config.yaml
train_examples: 45211
encoder_activation: "relu"
encoder_bias: "qkv"
encoder_inner_norm: false
encoder_drop_path: 0.15
encoder_slots_per_expert: 1
encoder_shared_expert: false
encoder_width: 192
loss: "mse"
decoder_activation: "silu"
muon_scale: "match_rms_adamw"
steps: 6400
final_lr_fraction: 0.05
warmup_steps: 120
Rows from block 9 of the encoder of a small image autoencoder, named by matrix and row number. Rows with one number within an expert belong to one neuron, the router's apart. Each number is 128 + 24 x the weight over its row's rms, rounded and kept within 0 to 255. All counts start at 0.
Before each expert's rows are labels from the 100 images, of 14976, where the router gives the expert most weight on average: "colour at peak" is the nearest of a few named colours to the mean colour under the peak. Only what is clearly more common there than usual is listed. The data: stained colorectal tissue patches (NCT-CRC-HE-100K). In brackets: how many of the 100, against the usual share in percent.
# router: slot weights (encoder.blocks.9.mlp.router.weight, 8x192, trained with AdamW), inputs 0-191
# up: expert up (encoder.blocks.9.mlp.up, 8x192x192), inputs 0-191
# down: expert down (encoder.blocks.9.mlp.down, 8x192x192, transposed), outputs 0-191

# expert 6
colour at peak: pink (100 vs 39.8)
router.6 [157  81 118  91 118 139  76 105 109 152 101 153 130  96 131 126 169 120 121 155 171 121 131 108 117 125  69 129 124 144 110 168 170 104 138 137 135  99 145 114 150 115 137 117 130 166 117 159 107 182 112 148  74 100 138 108 171  92 147 128 143 128  86 119  98 128 114 115 115 185 120 121 140 119 138 145 166 172 168  74  94 124 146  91 127 143 130 134 150 118 144 133 108 105 133 102  67 120 140 143 130 131 138 172 113 126 142 113 127 152 145 103  84 118 142 167 125 138 120 125 159 103 138 140 127  86 105  95 124 109 121 143 135 162 128 140 124 154 146 122 112 131 104 136 147 100 112 145 116 125 125 148 161  82 130 132 169 144 132 133 160 126 105 133 149 134 163  94 140  69 107 122  97 134 112 116  89 131 128  88 112  95 155 174 100 160 131 138 135 128 156 110]
up.4 [145 144 151 104 103 129 131 126 163 133 141  97 118 147 156 113 139 103 138 142 140 133 153 145 128 123 136  90 131 151 116 136 103 169 146 112 118 102 130 134 152 142 106 147 116 196  88  84 113 136 152 155 153 109 117 168 112 101 138 129 160 151 129 155 139 148 129 136 146 167 135 119 114 130 116  80 134 151 120 142  85 140 107 159 146 143 141 137 203 139 159 114 115  92 149  63 127 142 103 125 105  97 113 152 109 129 107 139  97 133 122 106 138 140 160 125 110 156  98 120 128 113 184 156 148 155 118 133  74  94  85 135 143 132 114 118 157 139 119 119 120 141 108 133 154  97 123 160 122 167 146 114 162  91 118 153 140 130  88 119 101 127 162 103 103 100 113 158 117 114 183  90 148 136 142 112 109 147  80  90 158  92  96 109  83 107 143 118 127 158 105 119]
down.4 [140 157 136 143 164 142  92 159 109 118 116 101 149 160 121 116 117 143 144 121 159 126 121 159 160 142 137 138 174  93 138  96 130 125 119 116 133 160 134 129 135 124 105 128 114 118 159 187 121 155  89 150 134 150 115 127 151 122  82 139  84 117 148 141 143 113 130 132  89 105  82 107 134 163 140 126 138 140 145  95 136 129 117 132 125 147 182  58 128 126  99 108 127 132 100 133 119 117  95 108 166 145 105 104 122 126 165 118 139 131 171 166 121 151 124 132 107 161  81 124  98 134 111 116 136  67 115 166 137 115 161  70 106  87 130  92 124 143 135  90 149 133 142 139 113 176 121 108 130 128 122 140 135 142 133 179 173 109 114 132 121 136 152 121 129 122 124 142 111 127 111 164 137 155 128 108 179 113 120 105 132 147  98 154  63 123 119 102  69 165 106 132]

# expert 7
colour at peak: brown (58 vs 11.2); black (42 vs 0.1)
router.7 [140 147 159 114 155 162 103 117 122 131 114 159 102 101 125 106 120  94 105 149 148 108 138 148  89 146  98 140 121 107 127 142 181  98 156 162 127 132 122 142 150 134 144  99 128 152 113 124 104 127 162 158  80  85 160 126 141  95 138 134 138 111  92  99 106 120 137 151 116 152 128 116 126  94 108 140 149 126 121 114 122 154 172 104 100 138 121 121 144 115 111 153 108  69 114 129 138  96 171 110 119 126 121 150 135 126 156 113 148 178 149 114 118  97 107 147 172  96 131 122 153 141 121 142 111 140  86 109  95 135 123 156 104 150 148 156 112 152 133 110 131 182 102 148 123 103 133 138 165 129 152 159 163 101 123  92 174 179 112 118 146 118 100 192 146 139 166  99 154 117 104 103  73 152 102 100 125 114 108  80 121 110 101 137 100 157 138 130 151 154 159 107]
up.4 [136 120  94 131 155 158 163 130 162  74 110 142 132 121  91 114 150 138 107 140 126 136 102 137 153 124 160 130 154 137 127  89 145 116 134 113 103 121 115 134 124 126 102 101 146 164 147 114 113 100 136 148 136 152 188 137 140 154 161 130 121 115 168 143 128 160 118 103  86 140 186  65 114 131  90 111 131 128 178 113 114 121 167 112 131 140 112 124 115 156 125 131  98 127 126 128 128 144  91 103 158 118 144 128  95 162 158 110 138 155 131 138  85 109 129 155 110 113 137 126 148 145 168 157 131 117 120  84 140 106  93 129  78 157 121 117  83 155 128 131 145 144 127 160  82 130 183 106 159 128 135 156 117 118 159 139 152  92 107 120 150 111 112 105 167 108 123 164  80 115  97  90 126 134 154 150  78 115 122  74 147 130  91 141 168 107 123 130 119 127 159 116]
down.4 [118 152 122 138 178 112 106 133  83 158 121 156 125 119 138 136 108 106 153 134 151 113 138 122 148  86 104 113 147 110 102 166 141  87 119 128 157 127  93 111 165 112 152 121 128 130 146 127 107 112 124 113  68 121 117 125 135 122  99  94 146 142  78 101 140  95 126 128 126 129 105 124 136 106  94 138 107 143 122 108 135 101 155  78 130 118 137 123 116  96 106 159 161 117 155 140 120 107 166 134 134 128 105 104 153  93 139 103 121 143 154 119 171 124 138 147 154 131 138 117 170 133 144 124 103 173 148 149 152 123 129 120 103 233 118 106 153 130 143 150 139 177 105 152 105 107 111 138 144 116  78 131 137 150  83 104 164 144 170 114 142 114 128 128 115 144 174 106 124 128 150 127 111 100 148 111 148 131 165 169 106 116  88 113 172 175  96 160 150 144 147 112]

# expert 4
colour at peak: white (100 vs 24.7)
router.4 [146 120 112 118 142 115 163 113 150 120 137  96 150 146 139 161 115 153 140 122  92 146 103 114 139 110 185 109 135 145 159 119 101 170  95  98 151 105 130 105  94 132 109 154 135  94 137 121 140 106  94  94 166 130 107 131  95 127  86 102 103 119 153 172 148 136 106 133 149 103 113 169 145 154 153  96 124 116 148 161 146 108  87 155 165  99 120 133 115 118 147  98 164 136 128 143 132 143  95 111 105 102 143 132 107 157 139 171 132  81 140 125 162 154 148  82 102 151 114 140 129 114 154 106 157 123 137 157 145 122 149 116 151  90 113 105 132 135 106 157 106 101 164 116 114 157 124  96  98 146 123 113  98 150 126 165 104  80 135 131  99 111 152 124 111 110 102 161 119 134 143 145 142 124 156 167 177 153 156 165 106 171 150 106 160  82 125  97 135 102  90 152]
up.0 [128 116 113 102  99  60 111 109  96 108 184 153 130 150 116 136 110 176 164 139 140 173 147 118  97 142 124 131 162 171 135 117  90 136 151 124 109 157 153 110 109 144 136 161 111 109 151 145 148 168  91 138 124 135 131 111 153 148 134 130  93 116 160 175 158  97 137 115 117  97 137 146 115 109 182 150 109 122 138 101 131 129 109 134 157 111  88 119 117 113 138  98 153 159 150 127 126 121  84 142 170 135 100 118 112 150 112 145 129 114 101 123 100 163 125 138 106 170 130 123 114  71 103  95 118 145 160 131 147 102 128 109 147 157 139 136 118 104 133 126 137 143 104 126 112 164 148  90 116 157 137 105 106 154 133 137 112  83 158 136 109 151 128 103 122 100 120  91 130 186 138 180  97  63 122 154 156 113 103 120 129 155 156 146 105 111 125  99 150 114 107 126]
down.0 [127 144 138 139 140 120  95 141 113 157 119 161 126  90 130 113 109  69  95 167 163  99 121 145 148 128 114 124  82 125 113 141 124 124 159 151 133 100  83 159 148  73 135 136 166 153 108  92 103  88 186 143  88 121 121 116 141 133 139 117 140 178 111  94 115 124 140 167 137 134 117 127 112 127 123 138  86 103 136 117 133 132 156 142 101 129 145 120 147 147 125 116 109 112 161 161 139  77 177 113 124 128  80 129 163 122 153 109 141 139 150 148 140  99 164 143 134 126 159  90 139 159  95 137 108 168 137 142 108 128 165 144 109  26 146 130 113 125 130 101 130 148 109 128 124  87 134 118 131 105 125 143 141 118 163 121 111 116 135 141 123  84  74 152 137 112 158 132 122 153 136 162 130 140 145 129 115 122 120 144  78  89 140 100 129 137 136 150 168 139 140 127]

# expert 3
colour at peak: pink (99 vs 39.8)
router.3 [150  67 142  73 144 135 132  88 136 133  92 131 112 106 127 117 181 100 134 135 131 143 141 124 112 124 106 177 137 154 122 154 174 109 133 165 167 123 164 117 147 110 129 119 122 156 129 139 125 174 140 170 114  87 142 103 139  92 131 129 147 155  81 101  89 114 115  85 116 165 167 101 146  88  92 138 144 142 128 114 108 139 165 116 124 129 125  97 144 112  97 152 119  88 128 137  92 110 139 134 147 114 135 144 123 146 129  90 129 143 123  76 100 137  99 163 128  88  84 129 158 116 132 130 114  95 116 108 116 104  89 129 147 141 103 158 115 146 109 115 127 143 101 143 156  91 118 157 104 115 158 166 109 106 132 111 150 149 144 138 138 133 105 123 175 131 119  88 154 100 115  95 101 184 130 105 118 109 136  92 124 105 138 162 102 135 127  94 108 134 164 104]
up.4 [153 117 141  99 124  76 115  97 127 105 161 142 122  85 142  90 149 108 146 123 153 170 139 104 126 102 155 134 165 146  91 101 114 147 117 143  99 114 138 108 151 131 139 145 128 168 164 144 154 124  84 187 128 146 141 145 164 109 131 129 127 131 154 118 139 162 159  95 139 122 137 108 153  96 101 148 144 111 109 117 147 153 159 132 112 131 153 127  93  98 191 118 129 111 117  60 112 123 143 158 146 111 117 142 105 158 145  89 105 122 137 102  93 103 114 113 115 114 143 137 171  71 147 118 131 126 131 116 103 129 138 144 108 203 185 133 121 109 139 107 151 165 115 123 136 131 155 101 142 110 126 124 129 131 170 140 128 138 103 130 152 121 117 101 155 124 151 114 102 136 110 130  91 150  88 142 150 141  82  92 110 162  73 162 125 143 134 114 102 134 118 120]
down.4 [138 148 140 103 170  80 108 123 127 119 134 141 106 130 131 146 123  90 129 126 127  62 147 138 134 140 131 151 151 135 147 129 136 129 161 145 142 131 146 105 149 147 153 118  69 140 116 132 109 161 140 140 108 145 154  83 135 122 105 137 129 138 132 190 124 137 138  90 107 147 149 135 162 143 103 123 131 148 163  95 111 155  82 153 152 173 155  69 123 121 105 113 172 113 120  84 100  92 134 155 116  97 131 124 120 123  83 165  95 157 172 142 129 150 137 172 143 143 113 124 110 137 161 154  98 115 112 136  75 150 118 127 146 128  93 133 155 115 168 120 112 129 124 155 159  97 146 147 128 144 122 148  96 147 108 102 166 163 146 157 143 128 130 138 135 110  94 112 125 111 135 161 105 103 130  96 108  99 128  82 119  76  59 113 132 118 124 124 130 151 158 112]