Weights of a small image autoencoder.
Data: trained on stained colorectal tissue patches (NCT-CRC-HE-100K), 9.1 epochs.
Rows from block 5 of the encoder of a small image autoencoder, named by matrix and row number. Rows with one number within an expert belong to one neuron, the router's apart. Each number is 500 + 25 x the weight over its row's rms, rounded and kept within 0 to 999. All counts start at 0. Numbers have three digits each. After the name is the row's rms in percent of the matrix's.
After each expert's rows are labels from the 100 images, of 14976, where the router gives the expert most weight on average: "strongest on" is what is common among them; "patch colour" is the nearest of a few named colours to the mean colour under the peak. Only what is clearly more common there than usual is listed. The data: stained colorectal tissue patches (NCT-CRC-HE-100K).
# router: slot weights (encoder.blocks.5.mlp.router.weight, 8x192, trained with AdamW), inputs 96-191
# up: expert up (encoder.blocks.5.mlp.up, 8x192x192), inputs 96-191
# down: expert down (encoder.blocks.5.mlp.down, 8x192x192, transposed), outputs 96-191

# expert 6
router.6 079:485484499482479505498507510490503486501501549459508477481493509513501468539508515489490514482521488465532520511514517545500548488478480505477517527506494518499515539516521430504464526523475508542487507544516508521483493481488511477503495506437501507520467505517519539517528500493507525449
up.0 021:467492538468490529510509461532486475479506479453497479483507505507470483529474495468450478474501495517511521478571506545509500523534518522537518534501501510508528500510538480489479517527533503488485535498476486492509530487464495452516485511508508505501479481471461494518508484486500479487
down.0 032:458491533481476510521520459484529510491467534448497471510475474469522494464478507486465512510496481525519469527540486520494494469501477539524498517483500528494520503438461517453489495491530539542482504509504529481523494513473469472568521515488514435485467529527550501521527503538516494504
up.1 206:548491486458518526516570532502523511500552481492469512480483482505491514507486480503493499462511489487520529476572458496464464507473491500479541518509487500497512524474506480473496517503496486505506489537477503509494530453497477510484483443464459482484509487514514532515507500495538510512
down.1 202:439517475497491512566535506474469518473511498466482517514470535472478526536498520494496465494507533475532485481490508463517500476537514494492488534487472472460516443483486458461511465479503512521476490557529498494517508503526515510493531468510506570575515496542532531492500493524480519499
up.2 066:518493504487484477509481446459507488475494512500506523482520490486434506507493493490492485527495506475496480499562533514533464479492541481476488510502488504476508526543534494479550541455501530467526504463457502509509487518512500516594502472514484448514439505494524429505496486487498459489
down.2 068:531483482505496538498483528494497501550475510497491509514548470502490451512475488471507529511516503518514463532406492481502508499438485501574471456524508517504492525510498493484487487490495531491502485509523466488463508481508529497455543522507479520493471510538508493475532460472494534512
strongest on: tissue: lymphocytes; tissue: tumour epithelium
patch colour: brown

# expert 3
router.3 109:533484508459466523490558537494523515533470450486510532482474499494478454498478507503481542472538478526518520523513469550464487485460477505488523490520501505447481508504559451511515505473469472531482500482481519536540495447456491514504515502496479476512482475518479501497506481472517490468
up.0 199:538499494504508512497449489492511536520496448482485531453498505524490492465514508524514511498499504476526505476553521559479495474488499529505465506507528495500498487496513522487532486433509510477525488501493495457450504535510493518532505469498500430513456495487484491499516529540525482457
down.0 182:507489516517482502502513524478495501519509518480494471504504506454485467522525479478535514497475498550468484498441510459508487500464501508522501511509461512538512508494506497487497502533484507507501512504480506528490503499477498486461487532501527520494564526535525489499469470464512525551
up.1 252:515515488557521437500490464495505495489491490494536511523496493507471466509493478533513511505552456463492457539537532491502496469514494517511465489515475520499502453498550478521483523489501487458477502491484483509500493492539476531525529548458538475482513488515499455481491472509526476461
down.1 229:506475499458511558537504469515542487516503520495454517464475416500488496488486469498499436467514478495496444507474508515507496500498477512520520489527514522489524513489512479532482506503506501511495530488503498471543519452471475491544509494494498481465544544504524456495534449491516487472
up.2 108:473502486463492473496545523585510500495471544498501522530501486511511497582479519492512524490492503510470494477534483462502478506488534504489528501485515498456479490506485465485511516515520473537492490465476519514541532482527490524455497526493482503468488510501541516536457487513478529498
down.2 098:494521505568506472489492535469538524539487490508526486521510501469496473494546477462505506540495508483485504526417525481540515505482514520503489474467462520549499497510494489471467522538510541460453505522488486526480491547490494487507495486489530529465509524522514491520519548455518495552
strongest on: tissue: mucus
patch colour: pink

# expert 5
router.5 104:512524480470479494493506521511518516511460476489545476545463479542505499516506499501498526469514501461514537505470460552494519465509489467483485460475517463488554547466499473528545476468483522518460514462497477539532476518500518526491535526508493488518477458519495544493509488513478458514
up.0 102:516539494539499509506490467472489480515526465506448451469520503460501506499517474525432492534481539494510465463501523526476483509555529527494530481523493509536501492499501543504476535479493518537516537510521504503457494533536483505500483517464477554524530524535539535469459509528498479513
down.0 111:500520519483498496488536500532458474483503458502489522512523489455526507513500503520496497498493497518483568527489484543476457485521482466421496499463492504476499529483485472552494475502480518487484456533520500514493532519499490491486503499496506511505537471524519531496500525491477461525
up.1 079:480497506530524472476522485490486494510536542492499516477550513489498522525484509510496482502453470488516509538548556525496501470470549517484482500485494500525507520519536493528494517509474494498509459488520484564485473516522473483513520509499503495491472473495545433505486560512511495484
down.1 100:550482484471523530480455466493484476534464515567499487502505486518445496465549469465458466509509494513542531490468510487494490506538475430480491494490552527465515498482485478541509501478487507491514486435510537511550489499502512509519492542513446486488538484533516539488514494464491462517
up.2 092:521508511520544526465496518517491504519531452525488482487478459504528499473524460500472524506477495490483500513505452522474514533489502506491495490503505563501510500475456535501486463500519493526568515484508485487496490531524491554462510471451487451425563509465522520500551513484510528507
down.2 105:500520493512502472480491519501517496487474482475523498508497519496492513513509527513500512525482484483470506510564542468547525515497480538534506497498484504503479439488534510448465539513487498490436554463481488499515527498521431545501529466498515507495485517503498486538513510517513491487
strongest on: tissue: debris; tissue: smooth muscle
patch colour: purple

# expert 7
router.7 071:503486529477484525486523541515528485545516483471512518466499505478477495525445542487504521468511483513532597540535493534440495496511491512497519446490509540507474534513538433509514536505470499485507500501500483540505485479438504461477510488450494487473535468512482497531525478482554466466
up.0 173:528503463546527465478550508496536501515524506497523481495529481497477507473486450525510511496497471484499517515579504536497466505488535504454473510515523517532515495521505493505486544506479521488523496492475489533481491509501471523487502483467494463457447455512536463521473530521524495489
down.0 148:508474469513485538508512495532534504473464545530499479487477488535526519477468448502522484481495492481528451511481475487476480477555483491457494510489502473448541459440462498516485505490529541520497514493496511486489504478463529535514522521514466538539485492544490446491471535513474497510
up.1 059:514482522453509500494479486503523489515541446461483507465491483540499504468508501541520512492510526496516511505591501494481513522486521496511482525437515489476502471493514475516517481477478461506544465517515515501510491489517486518540465469499479475516481457475538499486502517555480489448
down.1 074:506504501467489521494489535471479477516481499499547469533509516489521495502515448530495526491491510508526533456465484483512529490497504541526483462508501491516544499487502484509477464496515549456461505475497481492502482527540535475446528486496486517543489459523478526473512523511494484558
up.2 007:550470505481524490487528529528461500485531512506474479492474464496491471523528512492488504503497476499506513515555453512491524507546458481504527490487523530501549518499511527529482505519500493512528520480517513474497464477492533490471543496452509488508526505508502523536510508500471524492
down.2 018:482519537474496491525539471536506488496528519503508482490521485512483504478482506522510487501487519480478490503666477517497495516522525514498517514498514532492487497498485518499507520504480479514489479506508523494517534456522457511540489490502485483457506493469540499529502473518481500467
strongest on: tissue: lymphocytes
patch colour: brown

# expert 4
router.4 065:523520511471503505458531535559478515507486459495521510512464479492511533530483524491494493483488525480509537486480521535490508499549511500466489452518549514439515543523524449493519487492497460510494521475510446496534451474481486485480516506495502526514507514532488529483514495487481454532
up.0 009:482501484502532475507535524503472505517463484465543488510515535489482513532493545492517517510499470482522527505572522500499552507487506468511482518446509505502529525501513479549499516505470465500482468519503501452477488475545549493484495510501476504497490465530487538474508463539496502499
down.0 018:479496552480483475509526466566541476501478505471528530477516509518481521482471524510526475518476509496484517493597507532508468483505513488483493527475517534494491529491462525502497511477472518488479513488493495533512519479493443528549502463505473461457475470499566486526490492515494491479
up.1 062:463543491461512490509478494473456490452496517511497489528510483535475532488490495509488492514483505492494496519546496485525490524487510491493509464513422476514495525466492511484518527502476536491527498491485514502500532472494503465490504476544487509503490494506517489497512496457491501517
down.1 069:497522478529457476465528508463491499502515473508506503534463516480501509497508545506503495463510490500533495516495522509525510515554484526478519538507529483473503504516524483493469530515486473483539474512507475499534516510540523480479501513489497513443465533490467537510548509527488488499
up.2 048:487497491454498490528531503476498491445462529524519449503489498512475530523479493516469476500476491503471471534486480507529463513497501491502526480512473495481508510472480514486525527509471517522527530492463540501497513465471490473510516467534464506523500508508466493487508492482513499511
down.2 055:522524503468496495480487506447514511486505493506523529499501489528524484467513533516481534469513515477529486504541503506518521508519499512471522542492509463478532517540519544495499562519491472450531497499472499511514488511534511435546492494506488490452446502455486474502492542521533485467
strongest on: tissue: cancer-associated stroma; tissue: mucus
patch colour: pink

# expert 1
router.1 088:539471478479492475463507512499519553504462490499537503505474516523467513522467500488476550502503508506526521528524500513510480492504482497510531473533505461498513500506508492526497520463477509486470543436487473483528487490498482527477555497535528490511473525504467519493500448541461461502
up.0 045:462518501494480476525509492484495491480501523529524435508486505518475505520461492491473494505483490458468509496532502459507503534574490482464503465492483520481493491470491511460499525505513492552507519471512503473503485489449533459504493489521470525548491494488487515489512486478478520527
down.0 052:499495508459494491510503520460507523505520493498507504531482507492507488490520547515511523476505528493516509510511470508511536513540485505472536540509487462491552525506493513513498543515452467465503474519468492499522490508536526424519515512499513493451481510471472520507469507520521475477
up.1 071:480492495523505492465516504541521478498495487460473529508527468518491508546501550488516504482476476488476548453574501502490480492493528543428529529471469515454536542500519488471491512513494503501491514513479457514449543502530488507465507481496447508484501462495487530518487504507517517535
down.1 052:486481507509503496463492493503504480501482497474483466522442504531501487512498512473527515487490495484559490513510503477526529502514510490471474488511495471499516520478492507491507546474479482533472528473502531528530486500476541540503474492489502508548512495517509464503484518491496471518
up.2 025:530501501520485498473503522508498510517461520471537454453483520511484507524457520498484551485476440436524484512495520515534525540477484498503475465513517510525504482459496497529483481483471508524529479479486498498508538529505479494484539521510493477473523501501506546486515466524502456482
down.2 022:506481502524505513533473450503488500516531509544528517457493513531476524455504514517559474504488470509440503483573475472495529477511512510504519526441522550510501507516495542482529500498516503506528524501472492470466516482464489499500458494531499478532514502454491483532479509500502491505
strongest on: tissue: lymphocytes
patch colour: grey

# expert 0
router.0 161:479494535529543479497472480483483476487538535511450482495536514470530505486526478531516481517473508502458490478491525478520511511479525551468491527471480549540473477517486538485475499537527494500518492538514525499482508549521504475498463453478493480464548507478544474520489523506524521503
up.0 046:495517521515501456507510519532556478496519524515536518535488474521478485528458529467520484472486510470450486503573477473522524523492532496482560500522537519495542512497455544511520550497501466458542540489476466506527501516554492498519529497524541489473522523470510477535480422508478477518
down.0 054:522477482509478522533551494485527470470504491492475475492500511491497461571516517477499491519486526471515440450486503477540494492510535506517507465455483518479506482493534460467488481491509505503502524515532471491500523478521507542462503481515539525518523492523426545514498518527486515497
up.1 157:510536485514486462515454496492468537514487485493526503478518486539488467483456490536495518501492499482525467525548542524530503461509498501507460509486487481484486507504467537508505524475509527505537491518469505470470493535530514439538490515521485504523434514488519498507522504539511479483
down.1 157:512463537521526524480519515471493484487510500499475483525500549465508511499541478493493513492484443538500509499383502487448512528460509495461494485508522517502459501513529470528462465505519488515468476479515479516507498485458517522450507510492493498474497485507483523533484514473515557507
up.2 133:451460515525533485485528529531555470489495535482466502482511524483486491487522503515504486478529521498521485472512528502512501518470541521500497519535476489520505445516496481557476521541475504489455485558500526524476515507492476475552485457507502509484488509487553500472478514502528499441
down.2 126:473514486532521497438536495534474468491483477473473526474511482516492505454511484522524469528494515526468520534531489541456472507501528466483487517520478485501487485519506505541513510504488502531505477486445530508491486481468471518508485466497487509491490494501495482485539501475508498456
strongest on: tissue: lymphocytes
patch colour: brown