A small image autoencoder, trained from scratch.
Data: trained on stained colorectal tissue patches (NCT-CRC-HE-100K), 45211 training examples.
Rows from block 4 of the decoder of a small image autoencoder, named by matrix and row number. Rows with one number belong to one channel. Each number is 128 + 24 x the weight over its row's rms, rounded and kept within 0 to 255. All counts start at 0. Numbers have three digits each.
After each channel's rows are labels from the 100 images, of 14976, where the channel reaches its highest value: "patch colour" is the nearest of a few named colours to the mean colour under the peak; "strongest on" is what is common among them. Only what is clearly more common there than usual is listed. The data: stained colorectal tissue patches (NCT-CRC-HE-100K). In brackets: how many of the 100.
# convs0: first 3x3 conv (decoder.decb.0.2.convs.0.weight, 128x128x3x3, standardized in use, each kernel summed), inputs 0-127
# convs1: second 3x3 conv (decoder.decb.0.2.convs.1.weight, 128x128x3x3, standardized in use, transposed, each kernel summed), outputs 0-127

convs0.116:141131112156171141154133108128098101123129088133131094123141125136131143111138089112155145138145110092108129142153149130107166152158159082137155142113125112158140078140152122123110090112117092111099131095147121138117108131144095100092145125120138120181152150102068112167114124080118121160123145076115147166091093134128176132142155128128112096152112192134139129147143132173145119148147
convs1.116:097101112147067107149116180147120121097173109126121145176127150152075132150149135120128124159117063106107142125141114124157146171090064107094124126106163121092111125164144116097074122135134142104132127095130149112140111163127136141144172158124135167071136136129150133136118105114125147101123122120134162143182111129138121141171142147157124124125133120157128107112138101115111138114115
patch colour: grey (47)
strongest on: tissue: lymphocytes (43)

convs0.26:096129132122132119119120149133095125120145165126138154130117115126126160122135162098127160107135132067149123120115128083174101116139121099144105128151140135113124144169120107065132153148140150158148105130123159124126134127133150121133091107159110095086125153123233115130140139141112105071109157094111089159156181121138110142125142126090127121151121087149138133119115133147084135137153
convs1.26:083087137120106136142123160092143100158123148107130140134090122102150134117132143177129088141102084152115144138142115125171098103110115124119124106132092093119149155132142154177139128113149132121130111062156080130134122136134148168124077160119125165158171144156116124088143149105120170107162120123121151109086155047122135146128131121122137130112139131131105120131118105137167129140102
patch colour: grey (53)
strongest on: tissue: lymphocytes (42)

convs0.25:174139099127136108137145090167157129111144099118141126126139101122168190096127111099126187070162116157106125121077142109112116127131132127144157102137122161164126106131138137114130159183144112117149134147086155146136098126103123112126138076118134127137132150114105126147126113157139072148145140097096109069173176106133121136131145173127110127136100143116107139123119117091114136116152
convs1.25:127073131117080119112138142124134121138111170112127117157110148125139142145119103171111120073153155164112145139133107135154140100120112109112108127139112103119127192124142122196129106173171141112165137060132109113118145149124166092173139163124161140109118169122149138093142130114141117182141123135118114105078147114113120098167131079126107122112134125138145150109137148151111125135145
patch colour: grey (45)
strongest on: tissue: lymphocytes (43)

convs0.67:116119145128153145133094129087080107112086143128118134099118106128141090108135061108147152128133115113150118126122134110152136108151127134120142116179116183128130124113144105114130115114088113136147169107190121147129155149140135112115107139143150148152103073126184131120149143117096193175115132131145121084135142117136164142127165119107157100066100110120122126128173152151114134134123
convs1.67:147141121140101155143111156150147127143124125139128107175069137090114175115110140120134124104164111097122138123113126131172107143142141165166131135129178135126138186079129151138138141141148118161135120112127127111120074129124165121126108118128131132159165190123058133122141131110157131152176133105121126140149146125141152144132123143172145117153173141093142097085129133102075100123115
patch colour: grey (45)
strongest on: tissue: lymphocytes (34)

convs0.51:133127125118119099138136119119100140143152167140149133124133127127109116129143092126128132151110119142180118103126141114146102130057143141151149086177122130125141092138145127126115133134140122159130145145146111127111155120107127158124097140109210143107118057168150106145139131118154121145112138120123110155040073120129147144133124104150174126087102159135140110170116107153127112092109
convs1.51:137109131127138126125116155110137118133104092141132121076121100088168183086123136118079125086155062162169105118087136125128112152113097138161118160147123121144140090104114134104134057172122090156115117122124126131164129158145148138140125084120078153155166104168170143134126145137146126130117135129131134102177122114119139097139155107118105122127152112135143152134108130125157125152121
patch colour: grey (61)
strongest on: tissue: lymphocytes (55)

convs0.38:140131129110105121154112101100124118163177202096147157115148095141109159173109167110080119106094106129121135131081116133178128112095138158169107108162115073116161118143091131139091134124138099169163146153133126126135104103099106167130139180148082124147111131109172113118093135129129137150155114144133118104097116100117118148126123111131158137123122155136138125133138101142158116115133
convs1.38:136138148156103123160164108117105163070106118128126127178085153112113101171123118111123159127104119151088125130088142109109122123168127086122146142134091142138110144106138165166145091132084134163130147122126202120142168118094143117161102109135110089134113151116139131118160114150128088116117138119113127135156127162154150081102106107123137122151116146100110163176142163126124155139147
patch colour: white (66)
strongest on: tissue: smooth muscle (34)

convs0.17:118140173148113127094134104121192117112110167153152156074125095114147130128142149156099133034101083135089137150119125111127128121124102107151158115135107149116135151155122158077130117138156128158128095138127127160169136116107134123073112125147174147167108079115141121132126102109145125120122162105137163097113149130160097142132113152135131107156109129106139125119146106142136130128162
convs1.17:138147129116112131101123099096120152164125150120147102221153129116163181105123116175108126107153087108143127180102125139113123076128145119164121116134104093138162194108115139144133068162092119106146145137157105133128159109124127117168142123112154102176134146113142117106132117136124157147134138133105126138148091122149125134071123120135109118095150153109124144115106149144122141124123
patch colour: grey (51)
strongest on: tissue: lymphocytes (48)

convs0.16:152128119135154130131181096139110178146207111104136127155128141129101135152098142107152119093122114126124118159086152172115128139136110131142140163111118090128143129142103164097096138110144129080142139117132131104123142120135132102146147139120076158132144115137041131139124110140152111166164128125144108081115108127089122142108106108126127139198104140121126106150135125080157121137139
convs1.16:143182139138144139129104150103130143056114127128130113127157154140124105166144102159113139145080168101106119124116146117146128152158150130148140176108133147110112137149170171175152157195106127105152107152141108127123151150119114095147129110135145123152095104108137124146133130139199131132136138129093119147161155166161141134119149138101127081134096160122124105158109167137110149136152
patch colour: white (91)
strongest on: tissue: smooth muscle (48)

convs0.31:150130106122160119130088099171099165149142156128116137114146146144100167123142117132136154145093123157114105132124127091122109160116153108149163085143075047122124119128138138124130157170137164079132128136098120136085139146142106098131119128135178132104147195151109125168102113133076086106118101127148155159168140102139120123118127131136134138143109148135099125138108131132080136138116
convs1.31:116086105102143106116119096083140120164105117146133143067122107142133117138127137169103113134141097085112121143142148126139117139107165118125127138120107131117124092110119127118094054132126119105136139139131123098126145141117080112129135185110091124139129052142159163119123118109126125096107117117148125112100109061109113189068108120125121157119136146173145137130129092106122117120124
patch colour: grey (58)
strongest on: tissue: lymphocytes (33)

convs0.79:119116119125102128118127133078135087098169124120100110149125155149161096108155161143121160132125145105129157110146120115145126109154115136148096114120125149154153149147099130047154147133109114172143167107128128107121142128117138119163123133139056122136173172093133137113132118112123149118136172114118149138136206101094125130120113120081116125111131057153130120119119161135144131148123
convs1.79:158145132141120152109111120152152135127113188119130164136154111104109166133114116125149133128127067116122152127135128119149104083133160140131140143162152093141100193138112102170129151121131170095140102119138124098127114112140114140120131161143139095112151164172116106112131128136101147121131125124127100114101116150074199098129125143149177172162123145080123123100083122103093122148131
patch colour: grey (44)
strongest on: tissue: adipose tissue (26)